Weights of a small autoregressive pixel model: 16-pixel images, batches of 64.
Rows from block 3, named by matrix and row number. Rows with one number belong to one attention dimension. Each number is 50 + 10 x the weight over the matrix's rms, rounded and kept within 0 to 99. All counts start at 0.
# v: attention value (model.blocks.3.attn.v.weight, 192x192), inputs 96-191
# proj: attention output (model.blocks.3.attn.proj.weight, 192x192, transposed), outputs 96-191
v.68:50 50 50 50 50 50 50 50 50 50 50 39 50 50 50 50 50 50 50 50 50 50 50 50 50 50 50 50 50 50 50 50 50 50 50 50 50 50 50 50 50 50 50 50 50 50 50 50 50 50 50 49 50 50 50 50 50 50 50 50 50 50 50 50 50 50 50 50 50 50 50 50 50 50 50 50 50 50 50 50 52 50 50 50 50 50 50 50 50 50 50 50 50 50 50 50
proj.68:99 50 50 50 50 50 22 72 49 50 50 68 50 95 50 50 50 50 49 50 49 53 50 50 50 50 50 50 50 50 50 50 50 50 50 53 50 50 50 50 50 50 50 50 50 50 40 50 15 50 50 57 50 50 99 50 50 50 50 51 83 50 50 50 52 50 50 50 50 50 50 50 50 50 50 00 48 50 50 50 10 50 50 50 50 50 50 50 50 50 50 50 99 48 50 72
v.73:99 50 50 50 50 50 50 05 50 50 50 50 50 50 50 50 50 50 50 50 50 50 50 50 50 50 50 49 50 50 50 50 50 50 50 50 50 50 50 50 50 11 50 50 50 50 50 50 36 50 50 50 50 50 50 50 50 50 50 50 50 99 50 24 50 50 50 50 50 50 50 50 50 50 50 50 50 50 50 50 50 50 50 50 50 50 50 50 50 50 50 50 66 50 50 50
proj.73:00 30 50 46 50 50 00 42 50 50 50 38 50 50 49 50 50 50 50 50 45 50 50 50 50 50 99 50 50 00 50 51 50 50 50 50 50 50 50 50 50 49 50 50 50 50 50 50 50 50 53 50 50 50 50 50 61 50 50 50 65 00 83 50 50 50 45 50 50 50 50 50 52 50 50 52 50 59 50 50 00 50 50 50 50 50 50 50 50 50 50 50 00 50 50 18
v.76:50 50 50 50 50 50 66 50 50 50 50 50 50 50 50 50 50 50 50 50 50 50 50 50 50 50 50 50 50 50 49 50 50 50 50 50 50 50 50 50 50 50 50 50 50 50 50 50 45 50 50 50 50 50 50 50 50 50 50 50 50 50 99 50 50 50 50 50 50 50 50 50 50 50 50 50 50 50 50 31 50 50 50 50 50 50 50 50 50 50 50 50 50 50 50 50
proj.76:51 50 50 50 48 50 50 48 51 50 50 50 50 50 50 50 50 50 50 50 50 52 50 50 50 50 56 45 50 50 00 50 50 50 50 50 42 50 50 50 50 50 50 50 50 50 39 50 50 50 50 50 50 50 58 50 50 50 50 49 37 50 00 23 50 46 50 50 50 50 65 50 50 50 58 48 50 50 50 00 99 50 50 50 50 50 42 50 54 50 46 50 50 50 71 50
v.84:50 50 50 50 50 50 50 50 50 50 50 50 50 50 50 50 50 50 50 50 50 50 50 50 50 50 50 50 50 50 47 50 50 50 50 50 50 50 50 50 50 50 50 50 50 50 50 50 50 50 50 50 50 50 50 50 50 50 50 50 50 52 50 50 50 50 50 50 50 50 50 50 00 50 50 50 50 50 50 50 51 50 50 50 50 50 50 50 50 50 50 50 50 50 50 50
proj.84:64 50 50 50 50 51 50 65 46 53 50 50 50 50 50 50 49 50 50 50 50 50 50 36 32 50 60 50 50 50 75 50 50 50 50 50 50 63 50 41 39 50 47 39 42 50 50 50 49 50 51 50 50 50 50 50 50 50 50 63 50 50 50 50 50 50 49 50 50 50 50 50 99 49 50 50 50 50 50 50 50 44 50 50 50 50 50 47 50 50 50 50 50 50 50 57
v.87:50 50 50 50 50 99 50 50 50 50 50 50 50 50 50 50 50 50 50 50 50 50 50 50 50 50 50 51 50 50 50 55 50 50 50 50 50 50 50 50 50 50 50 50 50 50 50 50 50 50 50 50 50 63 50 50 50 50 50 50 50 50 50 50 50 50 50 50 50 50 50 50 50 50 50 50 50 50 50 50 50 50 50 50 50 50 50 50 00 00 50 50 50 50 50 50
proj.87:50 50 50 50 50 00 50 50 50 50 50 50 50 50 37 50 50 50 50 50 50 50 49 39 48 51 50 50 50 52 40 51 50 54 35 51 50 46 50 27 50 50 50 50 50 50 50 47 50 49 51 50 55 64 50 50 50 50 53 52 50 50 51 50 50 52 50 50 50 50 50 48 50 60 50 50 50 50 50 48 50 50 50 50 46 50 50 50 50 50 50 99 50 50 56 50
v.103:50 50 50 50 50 50 50 50 50 50 50 50 50 50 50 50 50 50 50 50 50 50 50 50 50 50 50 50 50 50 50 99 50 50 50 50 50 50 50 50 50 50 50 50 50 50 50 50 50 50 50 50 50 50 50 50 50 50 50 50 50 50 50 00 50 50 50 50 50 50 50 50 50 50 50 50 50 50 50 50 50 50 50 50 50 67 50 50 50 50 50 50 50 50 50 50
proj.103:50 50 50 50 50 50 50 50 50 50 50 50 50 50 50 50 53 50 50 50 50 49 51 50 50 50 50 50 50 50 22 50 50 00 28 50 78 99 50 48 50 50 50 50 50 50 50 53 50 50 50 50 50 50 28 50 50 55 03 50 98 50 50 64 50 50 50 50 50 52 50 27 50 49 50 50 50 50 55 41 50 50 50 50 50 50 63 50 50 50 54 50 50 50 50 50
v.107:50 50 50 50 50 50 50 50 50 50 50 50 50 50 50 50 50 50 50 50 50 50 50 50 50 50 50 99 50 50 50 50 50 50 50 50 50 50 50 50 50 50 50 50 50 50 50 50 50 50 50 50 50 50 50 50 50 50 50 50 50 54 50 50 50 50 50 50 50 50 50 50 50 50 50 50 50 50 50 50 60 50 50 50 50 50 50 50 50 50 50 50 50 50 51 50
proj.107:50 50 50 50 51 48 50 50 50 50 50 50 50 50 50 54 46 50 50 50 50 50 50 50 50 50 46 80 50 51 50 50 50 50 50 50 50 47 50 50 49 50 51 50 49 50 50 50 50 50 50 51 50 50 50 44 50 50 50 50 50 50 39 49 50 50 50 50 50 48 51 50 50 50 50 50 50 50 50 99 30 50 50 50 50 50 74 50 50 50 50 50 50 51 45 50
v.110:50 50 50 50 50 50 50 50 50 50 50 50 50 50 50 50 50 50 50 50 50 50 50 50 50 50 50 50 50 50 50 50 50 50 50 50 50 50 50 50 50 50 50 52 50 49 50 50 50 50 50 50 50 50 50 50 99 51 50 50 50 50 50 50 50 50 50 50 50 50 50 50 50 50 50 50 50 50 50 50 50 50 50 50 50 50 50 50 50 50 50 50 50 50 50 50
proj.110:50 50 50 50 50 50 50 50 50 50 50 50 50 50 62 50 50 50 50 50 50 50 50 50 50 50 50 49 50 50 50 50 50 50 50 50 50 50 50 50 50 50 50 50 50 60 50 50 50 48 50 50 50 50 50 50 00 50 50 50 50 50 50 50 50 50 50 99 50 50 50 50 50 50 50 50 50 50 50 50 54 50 50 50 50 50 49 50 50 50 50 50 50 50 50 50
v.115:50 50 50 50 50 50 50 50 50 50 50 50 50 50 50 50 50 50 50 50 50 50 50 50 50 50 50 99 50 50 50 50 50 50 50 50 50 50 50 50 50 50 50 50 50 50 50 50 48 50 50 50 50 50 50 50 50 50 50 50 50 50 50 50 50 50 50 50 50 50 50 50 50 50 50 50 50 50 50 16 50 50 50 50 50 50 50 50 50 50 50 50 50 50 50 50
proj.115:50 50 50 50 39 50 50 50 50 50 50 50 50 50 50 50 50 50 60 50 50 50 50 37 50 50 66 50 49 50 00 50 50 50 50 50 50 50 50 50 50 52 50 50 50 50 50 50 53 47 50 49 50 50 50 99 50 50 50 37 50 55 50 50 50 50 50 50 30 50 50 50 50 50 50 50 50 50 50 99 99 45 50 56 50 50 00 50 50 50 50 49 50 50 99 50
v.129:50 50 50 50 50 50 50 50 50 50 50 50 50 50 50 50 50 50 50 50 50 50 50 50 50 50 50 00 50 50 50 50 50 50 50 50 50 50 50 50 50 50 50 50 50 50 52 50 50 50 50 50 50 50 50 50 50 50 50 50 50 50 51 50 50 50 50 50 50 50 50 50 50 50 50 50 50 50 50 00 50 50 50 50 50 50 50 50 50 50 50 50 50 50 47 50
proj.129:50 50 50 50 50 50 50 50 50 50 52 50 50 50 50 50 50 50 54 50 50 50 50 55 50 49 21 46 50 50 50 50 50 50 52 50 50 50 50 53 50 50 50 50 50 50 50 50 50 50 50 50 45 50 50 50 50 50 50 50 51 50 49 43 50 50 50 50 53 50 50 50 52 50 50 50 50 50 51 99 50 50 52 50 50 50 51 50 50 50 58 50 50 50 66 50
v.131:50 50 50 50 50 99 50 50 50 50 50 50 50 50 50 50 50 50 50 50 50 50 50 50 50 50 50 50 50 50 50 81 50 50 50 50 50 50 50 50 50 50 50 50 50 50 50 50 50 50 50 50 26 60 50 50 50 50 50 50 50 50 50 50 50 50 50 50 50 50 50 50 50 50 50 50 50 50 50 50 50 50 50 50 50 50 50 50 46 50 50 50 50 50 50 50
proj.131:50 50 50 50 50 99 50 49 50 50 50 49 50 50 50 50 50 50 50 50 50 50 50 59 87 50 50 50 48 50 55 50 50 43 79 50 50 50 50 63 50 50 50 50 50 50 50 50 18 52 50 50 49 50 91 50 50 50 45 50 50 50 50 48 50 50 50 43 50 49 36 99 50 50 47 99 50 50 50 67 50 56 50 50 50 50 50 50 51 50 50 18 50 50 50 49
v.133:50 50 50 50 50 50 50 50 50 50 50 50 50 50 50 50 50 50 50 50 50 50 50 50 50 50 50 50 50 50 50 50 50 50 50 50 50 50 50 50 50 50 50 50 50 50 50 50 50 50 50 50 50 50 50 50 50 50 50 50 50 50 50 50 50 50 50 50 50 50 50 50 50 50 50 50 50 50 50 50 50 50 50 50 50 50 50 50 50 50 50 50 50 50 50 50
proj.133:50 56 50 50 50 50 50 56 73 50 50 88 50 50 50 50 50 49 50 50 50 50 50 50 50 50 50 50 50 50 50 50 52 50 50 50 50 50 50 50 50 50 50 50 50 50 88 50 50 50 50 50 50 50 58 50 48 50 50 49 50 50 50 50 50 70 50 50 50 51 50 50 50 50 50 50 50 50 53 50 50 49 50 48 50 50 49 53 50 50 50 50 58 50 50 50
v.134:50 50 50 50 50 50 50 50 50 50 50 50 50 50 50 50 50 50 50 50 50 50 50 50 50 50 50 50 50 50 50 50 50 50 50 50 50 50 50 50 50 50 50 50 50 99 50 50 50 50 50 50 50 50 50 50 50 50 50 50 50 50 50 50 50 50 50 50 50 50 50 50 50 50 50 50 50 50 50 50 50 50 50 50 50 50 50 50 50 50 50 50 50 50 50 50
proj.134:50 51 76 50 50 50 50 50 50 50 67 53 50 50 50 50 50 50 50 99 50 50 50 50 50 49 50 50 50 50 50 50 50 50 50 51 49 50 48 50 48 50 50 50 50 49 50 50 50 50 56 50 50 50 50 50 50 50 51 50 99 51 50 50 50 50 50 50 50 50 50 50 50 50 50 50 50 46 50 50 50 50 50 50 50 49 50 50 50 56 50 50 50 50 50 50
v.136:50 50 50 50 50 50 50 50 50 50 50 50 50 50 50 50 50 50 50 50 50 50 50 50 50 50 50 50 50 50 50 50 50 50 50 50 50 50 50 50 50 50 50 50 50 50 50 50 50 50 50 50 50 50 50 50 50 50 50 50 50 50 50 50 50 50 50 50 50 50 50 50 49 50 50 50 50 50 50 50 50 50 50 50 50 50 50 50 50 50 50 50 50 50 51 50
proj.136:58 50 50 50 50 50 50 61 50 49 50 50 51 50 50 51 50 50 50 99 50 50 49 26 50 50 50 49 35 69 50 50 52 50 50 50 50 50 50 50 99 50 50 41 50 50 51 50 50 50 50 50 50 50 50 50 64 50 48 50 50 50 50 50 50 57 44 50 50 50 50 50 50 50 50 50 50 50 50 50 50 50 52 50 50 50 50 50 50 50 50 50 50 50 50 50
v.137:50 50 50 50 50 50 50 50 50 50 50 50 50 50 50 50 50 50 50 50 50 50 50 50 50 50 50 50 50 50 50 50 50 50 50 50 50 50 50 50 50 50 50 50 50 50 50 50 50 50 50 50 50 50 50 50 50 50 50 50 50 50 53 50 50 50 50 50 50 50 50 50 50 50 50 50 50 50 50 50 50 50 50 50 50 50 50 50 50 50 50 50 50 50 50 50
proj.137:50 00 50 50 44 50 50 50 50 50 50 50 50 50 50 50 50 50 50 50 50 50 50 50 50 50 50 50 50 50 50 50 50 50 50 50 50 50 50 50 56 50 57 50 51 50 50 50 50 50 71 50 52 50 50 50 53 50 50 50 50 50 50 50 51 50 00 50 50 06 50 50 50 50 50 50 50 50 50 50 50 50 50 46 50 50 50 50 50 50 50 50 50 50 50 50
v.143:50 50 50 50 50 50 50 50 50 50 50 50 50 50 50 50 50 50 50 50 50 50 50 50 50 50 50 50 50 50 50 00 50 50 50 50 50 50 50 50 50 50 50 50 50 50 50 50 50 50 50 50 00 50 50 50 50 50 50 50 50 50 50 50 50 50 50 50 50 50 50 50 50 50 50 50 50 50 50 50 50 50 50 50 50 50 50 50 20 50 50 50 50 50 50 50
proj.143:50 50 50 50 50 49 50 51 50 50 50 50 50 49 49 50 50 50 54 50 50 49 49 50 49 50 84 50 46 50 50 82 50 50 50 50 50 51 50 50 87 50 50 50 45 50 54 50 51 50 63 50 57 28 50 50 50 49 50 50 50 50 50 50 50 50 49 50 50 50 50 00 50 50 50 50 50 50 50 50 50 50 50 50 65 51 50 50 50 63 50 50 50 50 50 51
v.144:50 50 50 50 50 50 50 50 50 50 50 50 50 50 50 50 50 50 50 50 50 50 50 50 50 50 50 50 50 50 50 50 50 50 50 50 50 50 50 50 50 50 50 50 50 50 50 50 50 50 50 50 50 50 50 50 50 50 50 50 50 50 50 50 50 50 50 50 50 50 50 50 50 50 50 50 50 50 50 50 50 50 50 50 50 50 50 50 24 50 50 50 50 50 50 50
proj.144:50 52 49 50 50 50 10 50 50 51 99 50 50 32 50 50 50 36 50 49 50 50 50 57 50 50 50 50 50 50 50 50 50 50 46 49 50 50 50 50 50 50 11 50 50 51 50 50 50 50 50 50 50 50 50 50 50 50 50 50 23 50 52 61 50 50 50 99 50 50 50 48 50 50 50 50 50 50 36 54 50 59 00 50 50 50 50 50 50 50 50 50 48 50 50 50
v.148:50 50 50 50 50 50 50 50 50 50 50 50 50 50 50 50 50 50 50 50 50 50 50 50 50 50 50 50 50 50 50 50 50 50 50 50 50 50 50 50 50 50 50 50 50 50 50 50 50 50 50 50 50 50 50 50 50 50 50 50 50 50 50 50 00 50 50 50 50 50 50 50 50 50 50 50 50 50 50 50 50 50 50 50 50 50 50 50 92 50 50 50 50 50 50 50
proj.148:50 37 50 99 50 50 50 50 50 50 99 50 49 60 49 50 50 51 47 50 50 50 50 50 50 50 50 50 50 50 50 50 50 50 50 50 50 50 50 50 50 50 50 50 50 50 50 50 50 50 22 50 50 50 50 50 50 26 50 50 50 50 50 39 54 50 42 50 50 50 50 50 50 50 50 50 50 58 55 50 50 51 54 50 54 50 46 50 50 51 50 51 56 50 50 55
v.151:50 50 50 50 00 50 50 50 50 50 50 50 50 50 50 50 50 50 50 50 50 50 50 50 50 50 50 50 50 50 50 50 50 50 50 50 50 50 50 50 50 50 50 50 50 50 50 50 50 50 50 50 50 50 50 50 50 50 50 50 50 50 50 50 50 50 50 50 50 50 50 50 50 50 50 50 50 50 50 50 50 50 50 50 50 00 50 50 50 50 50 50 50 50 50 50
proj.151:50 50 50 44 55 50 50 50 50 50 50 50 50 50 50 50 50 50 50 50 50 50 50 50 50 50 50 51 50 50 50 50 50 04 50 00 50 50 87 50 50 50 99 68 50 50 50 50 50 50 50 50 35 50 49 50 37 50 50 50 50 61 50 50 50 50 50 50 50 47 50 50 50 50 50 50 50 50 50 50 50 50 50 00 50 51 50 05 50 50 50 50 50 60 50 50
v.152:44 50 50 50 50 50 50 50 50 50 50 50 50 58 50 50 50 50 50 50 50 50 50 50 50 50 50 50 50 50 50 50 50 50 50 50 50 50 50 50 50 50 50 50 50 50 50 50 49 50 50 50 50 50 50 50 50 50 50 50 50 50 50 50 50 50 50 50 50 50 50 50 50 50 50 50 50 50 50 50 50 50 50 50 50 50 50 50 50 50 50 50 50 50 50 50
proj.152:76 43 50 51 50 50 48 56 50 50 50 17 50 00 43 50 50 50 48 50 50 50 50 50 49 50 65 53 50 50 50 50 50 50 50 62 65 50 50 50 50 50 50 50 50 50 50 50 60 50 53 61 51 50 38 51 50 50 50 50 50 39 50 51 50 55 50 50 50 50 50 50 50 50 50 50 50 50 50 50 48 50 50 50 51 50 50 50 49 52 50 50 99 50 50 50
v.154:50 50 50 50 50 50 50 50 50 50 50 50 50 50 50 50 50 50 50 50 50 50 50 50 50 50 50 50 50 50 50 50 50 50 50 50 50 50 50 50 50 50 50 50 50 50 50 50 50 50 50 50 50 50 58 50 50 50 50 50 50 50 50 50 50 50 50 00 50 50 50 50 50 50 50 50 50 50 50 50 50 50 50 50 50 50 50 50 50 50 50 50 50 50 50 50
proj.154:50 50 50 50 50 50 50 48 50 50 50 50 50 50 50 50 50 50 50 50 50 50 50 50 50 49 50 50 50 50 50 50 50 50 50 50 11 50 52 50 50 48 50 50 50 50 52 50 99 51 50 50 50 50 61 52 50 50 50 50 50 50 50 50 50 39 50 51 50 50 50 50 50 50 50 50 50 40 47 50 50 50 50 52 50 50 50 48 50 50 50 50 50 50 50 51
v.156:00 50 50 50 50 50 50 50 50 50 50 50 50 50 50 50 50 50 50 50 50 50 50 50 50 50 50 50 50 50 50 50 50 50 50 50 50 50 50 50 50 50 50 50 50 50 50 50 50 50 50 50 50 50 50 50 50 50 50 50 50 50 50 50 50 50 50 50 50 50 50 50 50 50 50 51 50 50 50 50 50 50 50 50 50 50 50 50 50 50 50 50 99 50 50 50
proj.156:50 50 50 50 50 50 50 47 50 50 50 60 50 50 50 50 50 50 50 50 50 50 50 50 50 50 50 50 50 50 50 50 50 50 50 50 50 50 50 50 50 50 50 50 50 50 00 50 50 50 50 50 50 50 46 53 49 50 50 50 50 50 59 50 50 69 50 50 50 50 50 50 50 50 50 50 50 50 50 49 49 50 50 50 50 50 50 50 50 50 50 50 10 50 50 50
v.157:50 50 50 50 50 50 50 50 50 50 50 50 50 50 50 50 50 50 50 50 50 50 50 50 50 50 50 50 50 50 50 50 50 50 50 50 50 50 50 50 50 50 50 50 50 50 50 50 50 50 50 50 50 50 49 50 50 50 50 50 50 50 50 50 50 50 50 51 50 50 00 50 50 50 50 50 50 50 50 50 50 00 50 50 50 50 50 50 50 50 50 50 50 50 50 50
proj.157:51 31 50 50 50 50 50 50 50 50 50 50 49 50 50 50 50 50 50 90 50 99 99 50 50 50 50 64 50 50 50 50 50 50 50 49 50 50 50 50 50 50 50 50 49 50 29 50 50 50 50 50 50 50 99 16 50 50 50 50 00 50 50 50 50 50 50 50 49 50 50 50 50 50 74 50 50 54 50 50 50 26 50 50 50 50 50 50 50 51 45 50 50 53 50 50
v.159:50 50 50 50 50 50 50 50 50 50 50 50 50 56 50 50 50 50 50 50 50 50 50 50 50 50 50 50 50 50 50 50 50 50 50 50 50 50 50 50 50 51 50 50 50 50 50 50 50 50 50 50 50 50 50 50 50 50 50 50 50 51 50 50 50 50 50 50 50 50 50 50 50 50 50 50 50 50 50 50 50 50 50 50 50 50 50 50 50 50 50 50 50 50 50 50
proj.159:53 50 50 50 50 50 50 51 48 50 50 39 50 51 50 50 50 50 47 50 50 50 50 50 50 50 50 50 50 50 51 50 50 50 50 50 50 50 50 50 50 50 50 50 50 50 50 50 50 50 50 50 50 50 50 51 48 50 47 50 50 49 50 50 50 53 48 50 50 50 50 50 50 50 50 50 50 49 50 49 50 50 50 50 50 50 50 50 50 50 50 50 71 50 48 50
v.160:50 50 50 50 50 50 50 50 50 50 50 50 50 50 50 50 50 50 50 50 50 50 50 50 50 50 50 45 50 50 50 50 50 99 50 50 50 50 50 50 50 50 50 50 50 50 50 50 50 50 50 50 50 50 50 50 50 50 50 50 50 50 50 00 50 50 50 50 50 50 50 50 34 50 50 50 50 50 50 50 50 50 50 50 50 50 50 50 16 50 50 50 50 50 50 50
proj.160:50 50 50 50 50 50 50 47 50 48 50 50 50 00 50 50 50 50 72 50 50 50 51 50 50 50 50 50 50 50 54 50 50 50 50 50 01 41 50 50 53 52 50 51 46 44 50 50 56 50 50 52 50 50 50 50 49 00 50 50 00 50 37 99 50 50 50 50 50 50 50 50 50 50 53 50 50 50 50 50 50 50 15 49 50 50 50 50 50 52 50 50 50 50 59 50
v.162:50 50 50 50 50 50 50 50 50 50 50 50 50 50 50 50 50 50 50 50 50 50 50 50 50 50 50 50 50 50 50 50 50 50 50 50 50 50 50 50 50 50 50 54 50 50 50 50 50 50 50 50 50 50 50 50 50 50 50 50 50 50 50 50 50 50 50 50 50 50 50 50 50 50 50 50 99 50 50 50 50 50 50 50 50 50 50 50 50 50 50 50 50 50 49 50
proj.162:50 50 50 50 50 50 50 50 56 50 91 50 50 50 50 50 50 49 50 50 53 50 50 50 50 50 50 48 50 50 50 50 50 50 58 50 50 50 50 50 50 50 50 50 63 51 50 50 50 55 59 55 50 50 50 54 50 50 50 50 50 50 50 50 62 50 50 49 50 50 34 50 50 50 50 51 00 50 50 50 50 48 74 50 56 50 50 52 48 50 51 50 50 51 50 50
v.163:50 50 50 50 50 50 50 50 50 50 50 50 50 50 50 50 50 50 50 00 50 50 99 50 50 50 50 50 50 50 50 50 50 50 50 50 50 50 50 50 50 50 50 50 50 50 50 50 50 50 99 50 50 50 50 50 50 50 50 50 50 50 50 50 50 50 50 50 50 50 50 50 50 50 50 50 50 50 50 50 50 50 50 50 50 50 50 50 50 50 50 50 50 50 50 50
proj.163:50 50 50 50 50 50 50 65 50 50 28 50 50 99 34 50 50 50 50 50 50 50 00 49 50 50 50 50 80 50 47 50 50 50 50 50 50 50 50 50 50 48 50 48 50 50 50 50 50 50 47 50 50 50 58 50 50 50 50 50 50 50 51 50 51 52 50 50 50 27 50 68 50 50 50 00 50 55 50 49 50 50 50 50 50 50 50 50 50 50 50 50 50 50 49 50
v.165:50 50 50 50 50 50 50 50 50 50 50 50 50 50 50 50 50 50 50 50 50 50 50 50 50 50 50 51 50 50 50 50 50 50 50 50 50 50 50 50 50 56 50 50 50 50 50 50 50 50 50 49 50 50 50 50 50 50 50 50 50 50 50 50 50 50 50 50 50 50 50 50 50 50 50 50 50 50 50 50 37 50 50 50 50 50 50 50 50 50 50 50 50 50 00 50
proj.165:50 50 50 50 50 50 50 50 51 48 51 50 50 50 50 45 50 53 50 50 50 50 50 50 50 50 50 99 50 00 98 50 50 50 50 50 50 50 50 50 50 50 50 50 50 50 50 50 50 50 50 52 50 50 50 50 50 50 50 50 50 50 35 50 52 50 50 49 50 50 50 50 50 50 50 50 50 50 50 50 50 50 50 50 50 50 50 50 50 50 50 50 50 50 99 49
v.167:50 50 50 50 50 50 50 50 50 50 50 50 50 50 50 50 50 50 50 50 50 50 50 50 66 50 50 50 50 50 50 50 50 50 50 50 50 50 50 50 50 50 50 50 50 50 50 50 50 50 50 51 50 50 49 50 99 50 50 50 50 50 50 50 50 50 50 59 50 50 50 50 50 50 50 50 50 50 50 50 50 50 50 50 50 50 50 50 50 50 50 50 40 50 50 50
proj.167:50 50 40 36 60 50 53 52 50 50 64 50 50 50 50 50 50 50 50 50 50 52 50 50 44 50 50 50 50 50 50 50 50 51 50 50 50 45 50 50 52 50 50 50 50 50 50 50 50 50 52 49 50 50 98 43 99 66 50 50 50 50 53 51 48 50 50 00 52 50 50 50 50 50 50 48 50 50 50 49 50 50 50 50 50 50 50 50 50 50 50 50 50 50 50 50
v.168:50 50 50 50 50 50 50 50 50 50 50 50 46 50 50 50 50 50 50 50 50 50 50 50 50 50 50 50 50 50 50 50 50 50 50 50 50 50 50 50 50 50 50 50 50 50 50 50 50 50 50 50 50 50 50 50 50 50 50 50 50 50 50 50 50 50 50 50 50 50 50 50 50 50 50 50 50 50 50 50 50 50 50 50 50 50 50 50 50 50 50 50 50 50 50 50
proj.168:50 50 50 25 50 49 48 50 50 49 50 50 67 50 50 99 50 50 38 81 50 50 50 45 50 50 50 50 50 50 50 50 50 50 50 00 50 50 50 50 50 50 48 50 50 98 49 50 19 50 50 50 48 51 50 50 52 47 50 50 50 53 50 50 51 50 50 50 50 50 50 50 50 50 50 50 50 43 50 50 50 50 50 50 50 50 46 50 50 50 50 50 57 45 50 50
v.170:50 50 50 50 99 50 50 50 50 50 50 50 50 50 50 50 50 50 50 50 50 50 50 50 50 50 50 50 50 50 50 50 50 50 50 50 50 50 50 50 50 50 50 50 50 50 50 50 50 50 50 50 50 50 50 50 50 50 50 50 50 50 50 50 50 50 50 50 50 50 50 50 50 50 50 50 50 50 50 50 50 50 50 50 50 50 50 50 50 50 50 50 50 50 50 50
proj.170:50 50 50 50 50 50 32 50 50 48 50 50 50 50 50 51 50 50 00 88 50 50 41 67 50 50 50 50 50 49 57 50 54 54 50 50 50 31 50 50 50 50 50 50 50 50 50 50 49 50 50 50 50 50 50 50 50 50 42 50 50 50 50 50 54 50 50 50 52 50 60 50 50 50 50 50 50 50 50 50 50 44 50 50 50 50 50 50 50 50 50 41 50 50 50 50
v.172:50 50 50 50 50 50 50 50 50 50 50 50 50 50 50 50 50 50 50 50 50 50 50 50 50 50 50 50 50 50 50 50 50 50 50 50 50 50 50 50 50 50 50 50 50 50 50 50 50 50 50 50 50 50 50 50 50 50 50 50 50 99 80 42 50 50 50 50 50 50 50 50 00 50 50 50 50 50 50 50 55 50 50 50 50 50 50 50 50 50 50 50 50 50 50 50
proj.172:61 50 50 50 50 50 99 50 50 50 50 50 50 43 52 51 50 50 50 50 50 50 50 50 50 50 50 51 50 83 36 50 50 50 50 50 50 50 50 50 50 59 50 50 54 50 50 50 50 50 50 50 50 50 37 45 50 50 50 49 00 50 32 50 50 50 50 50 50 50 50 50 00 50 50 51 50 50 50 50 00 67 50 52 50 50 50 51 50 48 50 50 69 50 50 50
v.174:50 50 50 50 50 50 50 50 50 50 50 50 50 50 50 50 50 50 50 50 50 50 50 50 50 50 50 50 50 50 50 50 50 51 50 50 50 50 50 50 50 50 50 50 50 50 50 50 50 50 50 50 50 50 09 50 50 50 50 50 50 50 50 50 39 50 50 57 50 50 50 50 50 50 50 50 50 50 50 50 50 50 50 50 50 49 50 50 50 50 50 50 50 50 50 50
proj.174:50 50 50 50 50 50 49 50 65 50 50 50 50 50 50 50 50 50 50 50 50 53 50 50 50 50 50 50 50 53 37 50 50 50 50 50 50 50 50 50 50 50 50 50 50 50 50 50 88 51 50 50 50 53 54 59 50 52 50 50 50 50 50 50 50 50 50 49 50 50 50 50 50 50 50 34 50 50 50 50 45 50 50 50 50 50 50 50 50 50 50 50 00 50 50 50
v.175:50 50 50 50 50 50 50 50 50 50 50 50 50 50 50 50 50 50 50 50 50 50 50 50 50 50 50 50 50 50 51 50 50 50 50 50 50 50 50 50 50 50 50 50 50 50 50 50 50 50 50 50 50 50 50 50 50 50 50 50 50 50 50 50 50 50 50 50 50 50 50 50 44 50 50 50 50 50 50 50 50 50 50 50 50 50 50 50 00 50 50 50 50 50 50 50
proj.175:50 99 50 50 50 38 78 50 50 50 50 50 50 50 50 48 50 50 50 54 50 50 50 50 50 50 50 37 50 50 50 50 50 50 50 50 50 50 50 50 50 50 50 50 50 50 50 50 50 50 50 50 23 50 00 50 46 69 50 50 38 50 52 50 50 50 50 54 50 50 50 44 50 50 50 50 50 48 50 50 50 50 50 50 50 50 50 46 48 42 50 50 50 50 50 50
v.178:50 50 50 50 50 50 50 50 50 50 50 50 50 50 50 50 50 50 50 50 50 50 50 50 50 50 50 42 50 50 50 50 50 50 50 50 50 50 50 50 50 00 50 50 50 50 50 50 50 50 50 50 50 50 50 50 50 50 50 50 50 99 50 50 50 50 50 50 50 50 50 50 99 50 50 50 50 50 50 44 55 50 50 50 50 50 50 50 52 50 50 50 50 50 51 50
proj.178:55 13 50 50 50 50 50 50 49 50 50 66 50 50 50 50 50 52 50 50 50 50 59 50 50 50 50 34 52 36 03 51 48 50 50 50 70 50 50 50 50 99 50 52 50 50 50 50 50 73 50 49 45 50 50 50 50 50 50 87 50 50 49 39 50 51 50 50 50 50 44 42 78 50 50 59 50 49 51 50 50 51 50 50 50 50 50 50 50 50 50 50 99 50 37 50
v.181:50 50 50 50 50 50 50 50 50 50 50 50 50 50 50 50 50 50 50 50 50 50 50 50 50 50 50 50 50 50 50 50 50 50 50 50 50 50 50 50 50 50 50 50 50 50 50 50 50 50 50 50 50 50 50 50 50 50 50 50 50 50 50 50 50 50 50 50 50 50 50 50 50 50 50 50 50 50 50 50 50 50 50 50 50 50 50 50 50 50 50 50 50 50 50 50
proj.181:50 50 50 50 50 50 72 50 50 50 50 50 50 50 50 50 54 50 50 99 50 19 50 50 50 50 50 50 50 50 48 50 57 54 50 51 50 50 50 50 50 50 50 50 49 50 99 50 50 50 50 50 50 50 47 50 50 50 49 50 48 49 50 55 50 50 50 50 50 49 50 50 50 50 01 50 50 50 14 50 50 50 50 50 50 50 50 50 50 50 50 50 50 50 50 50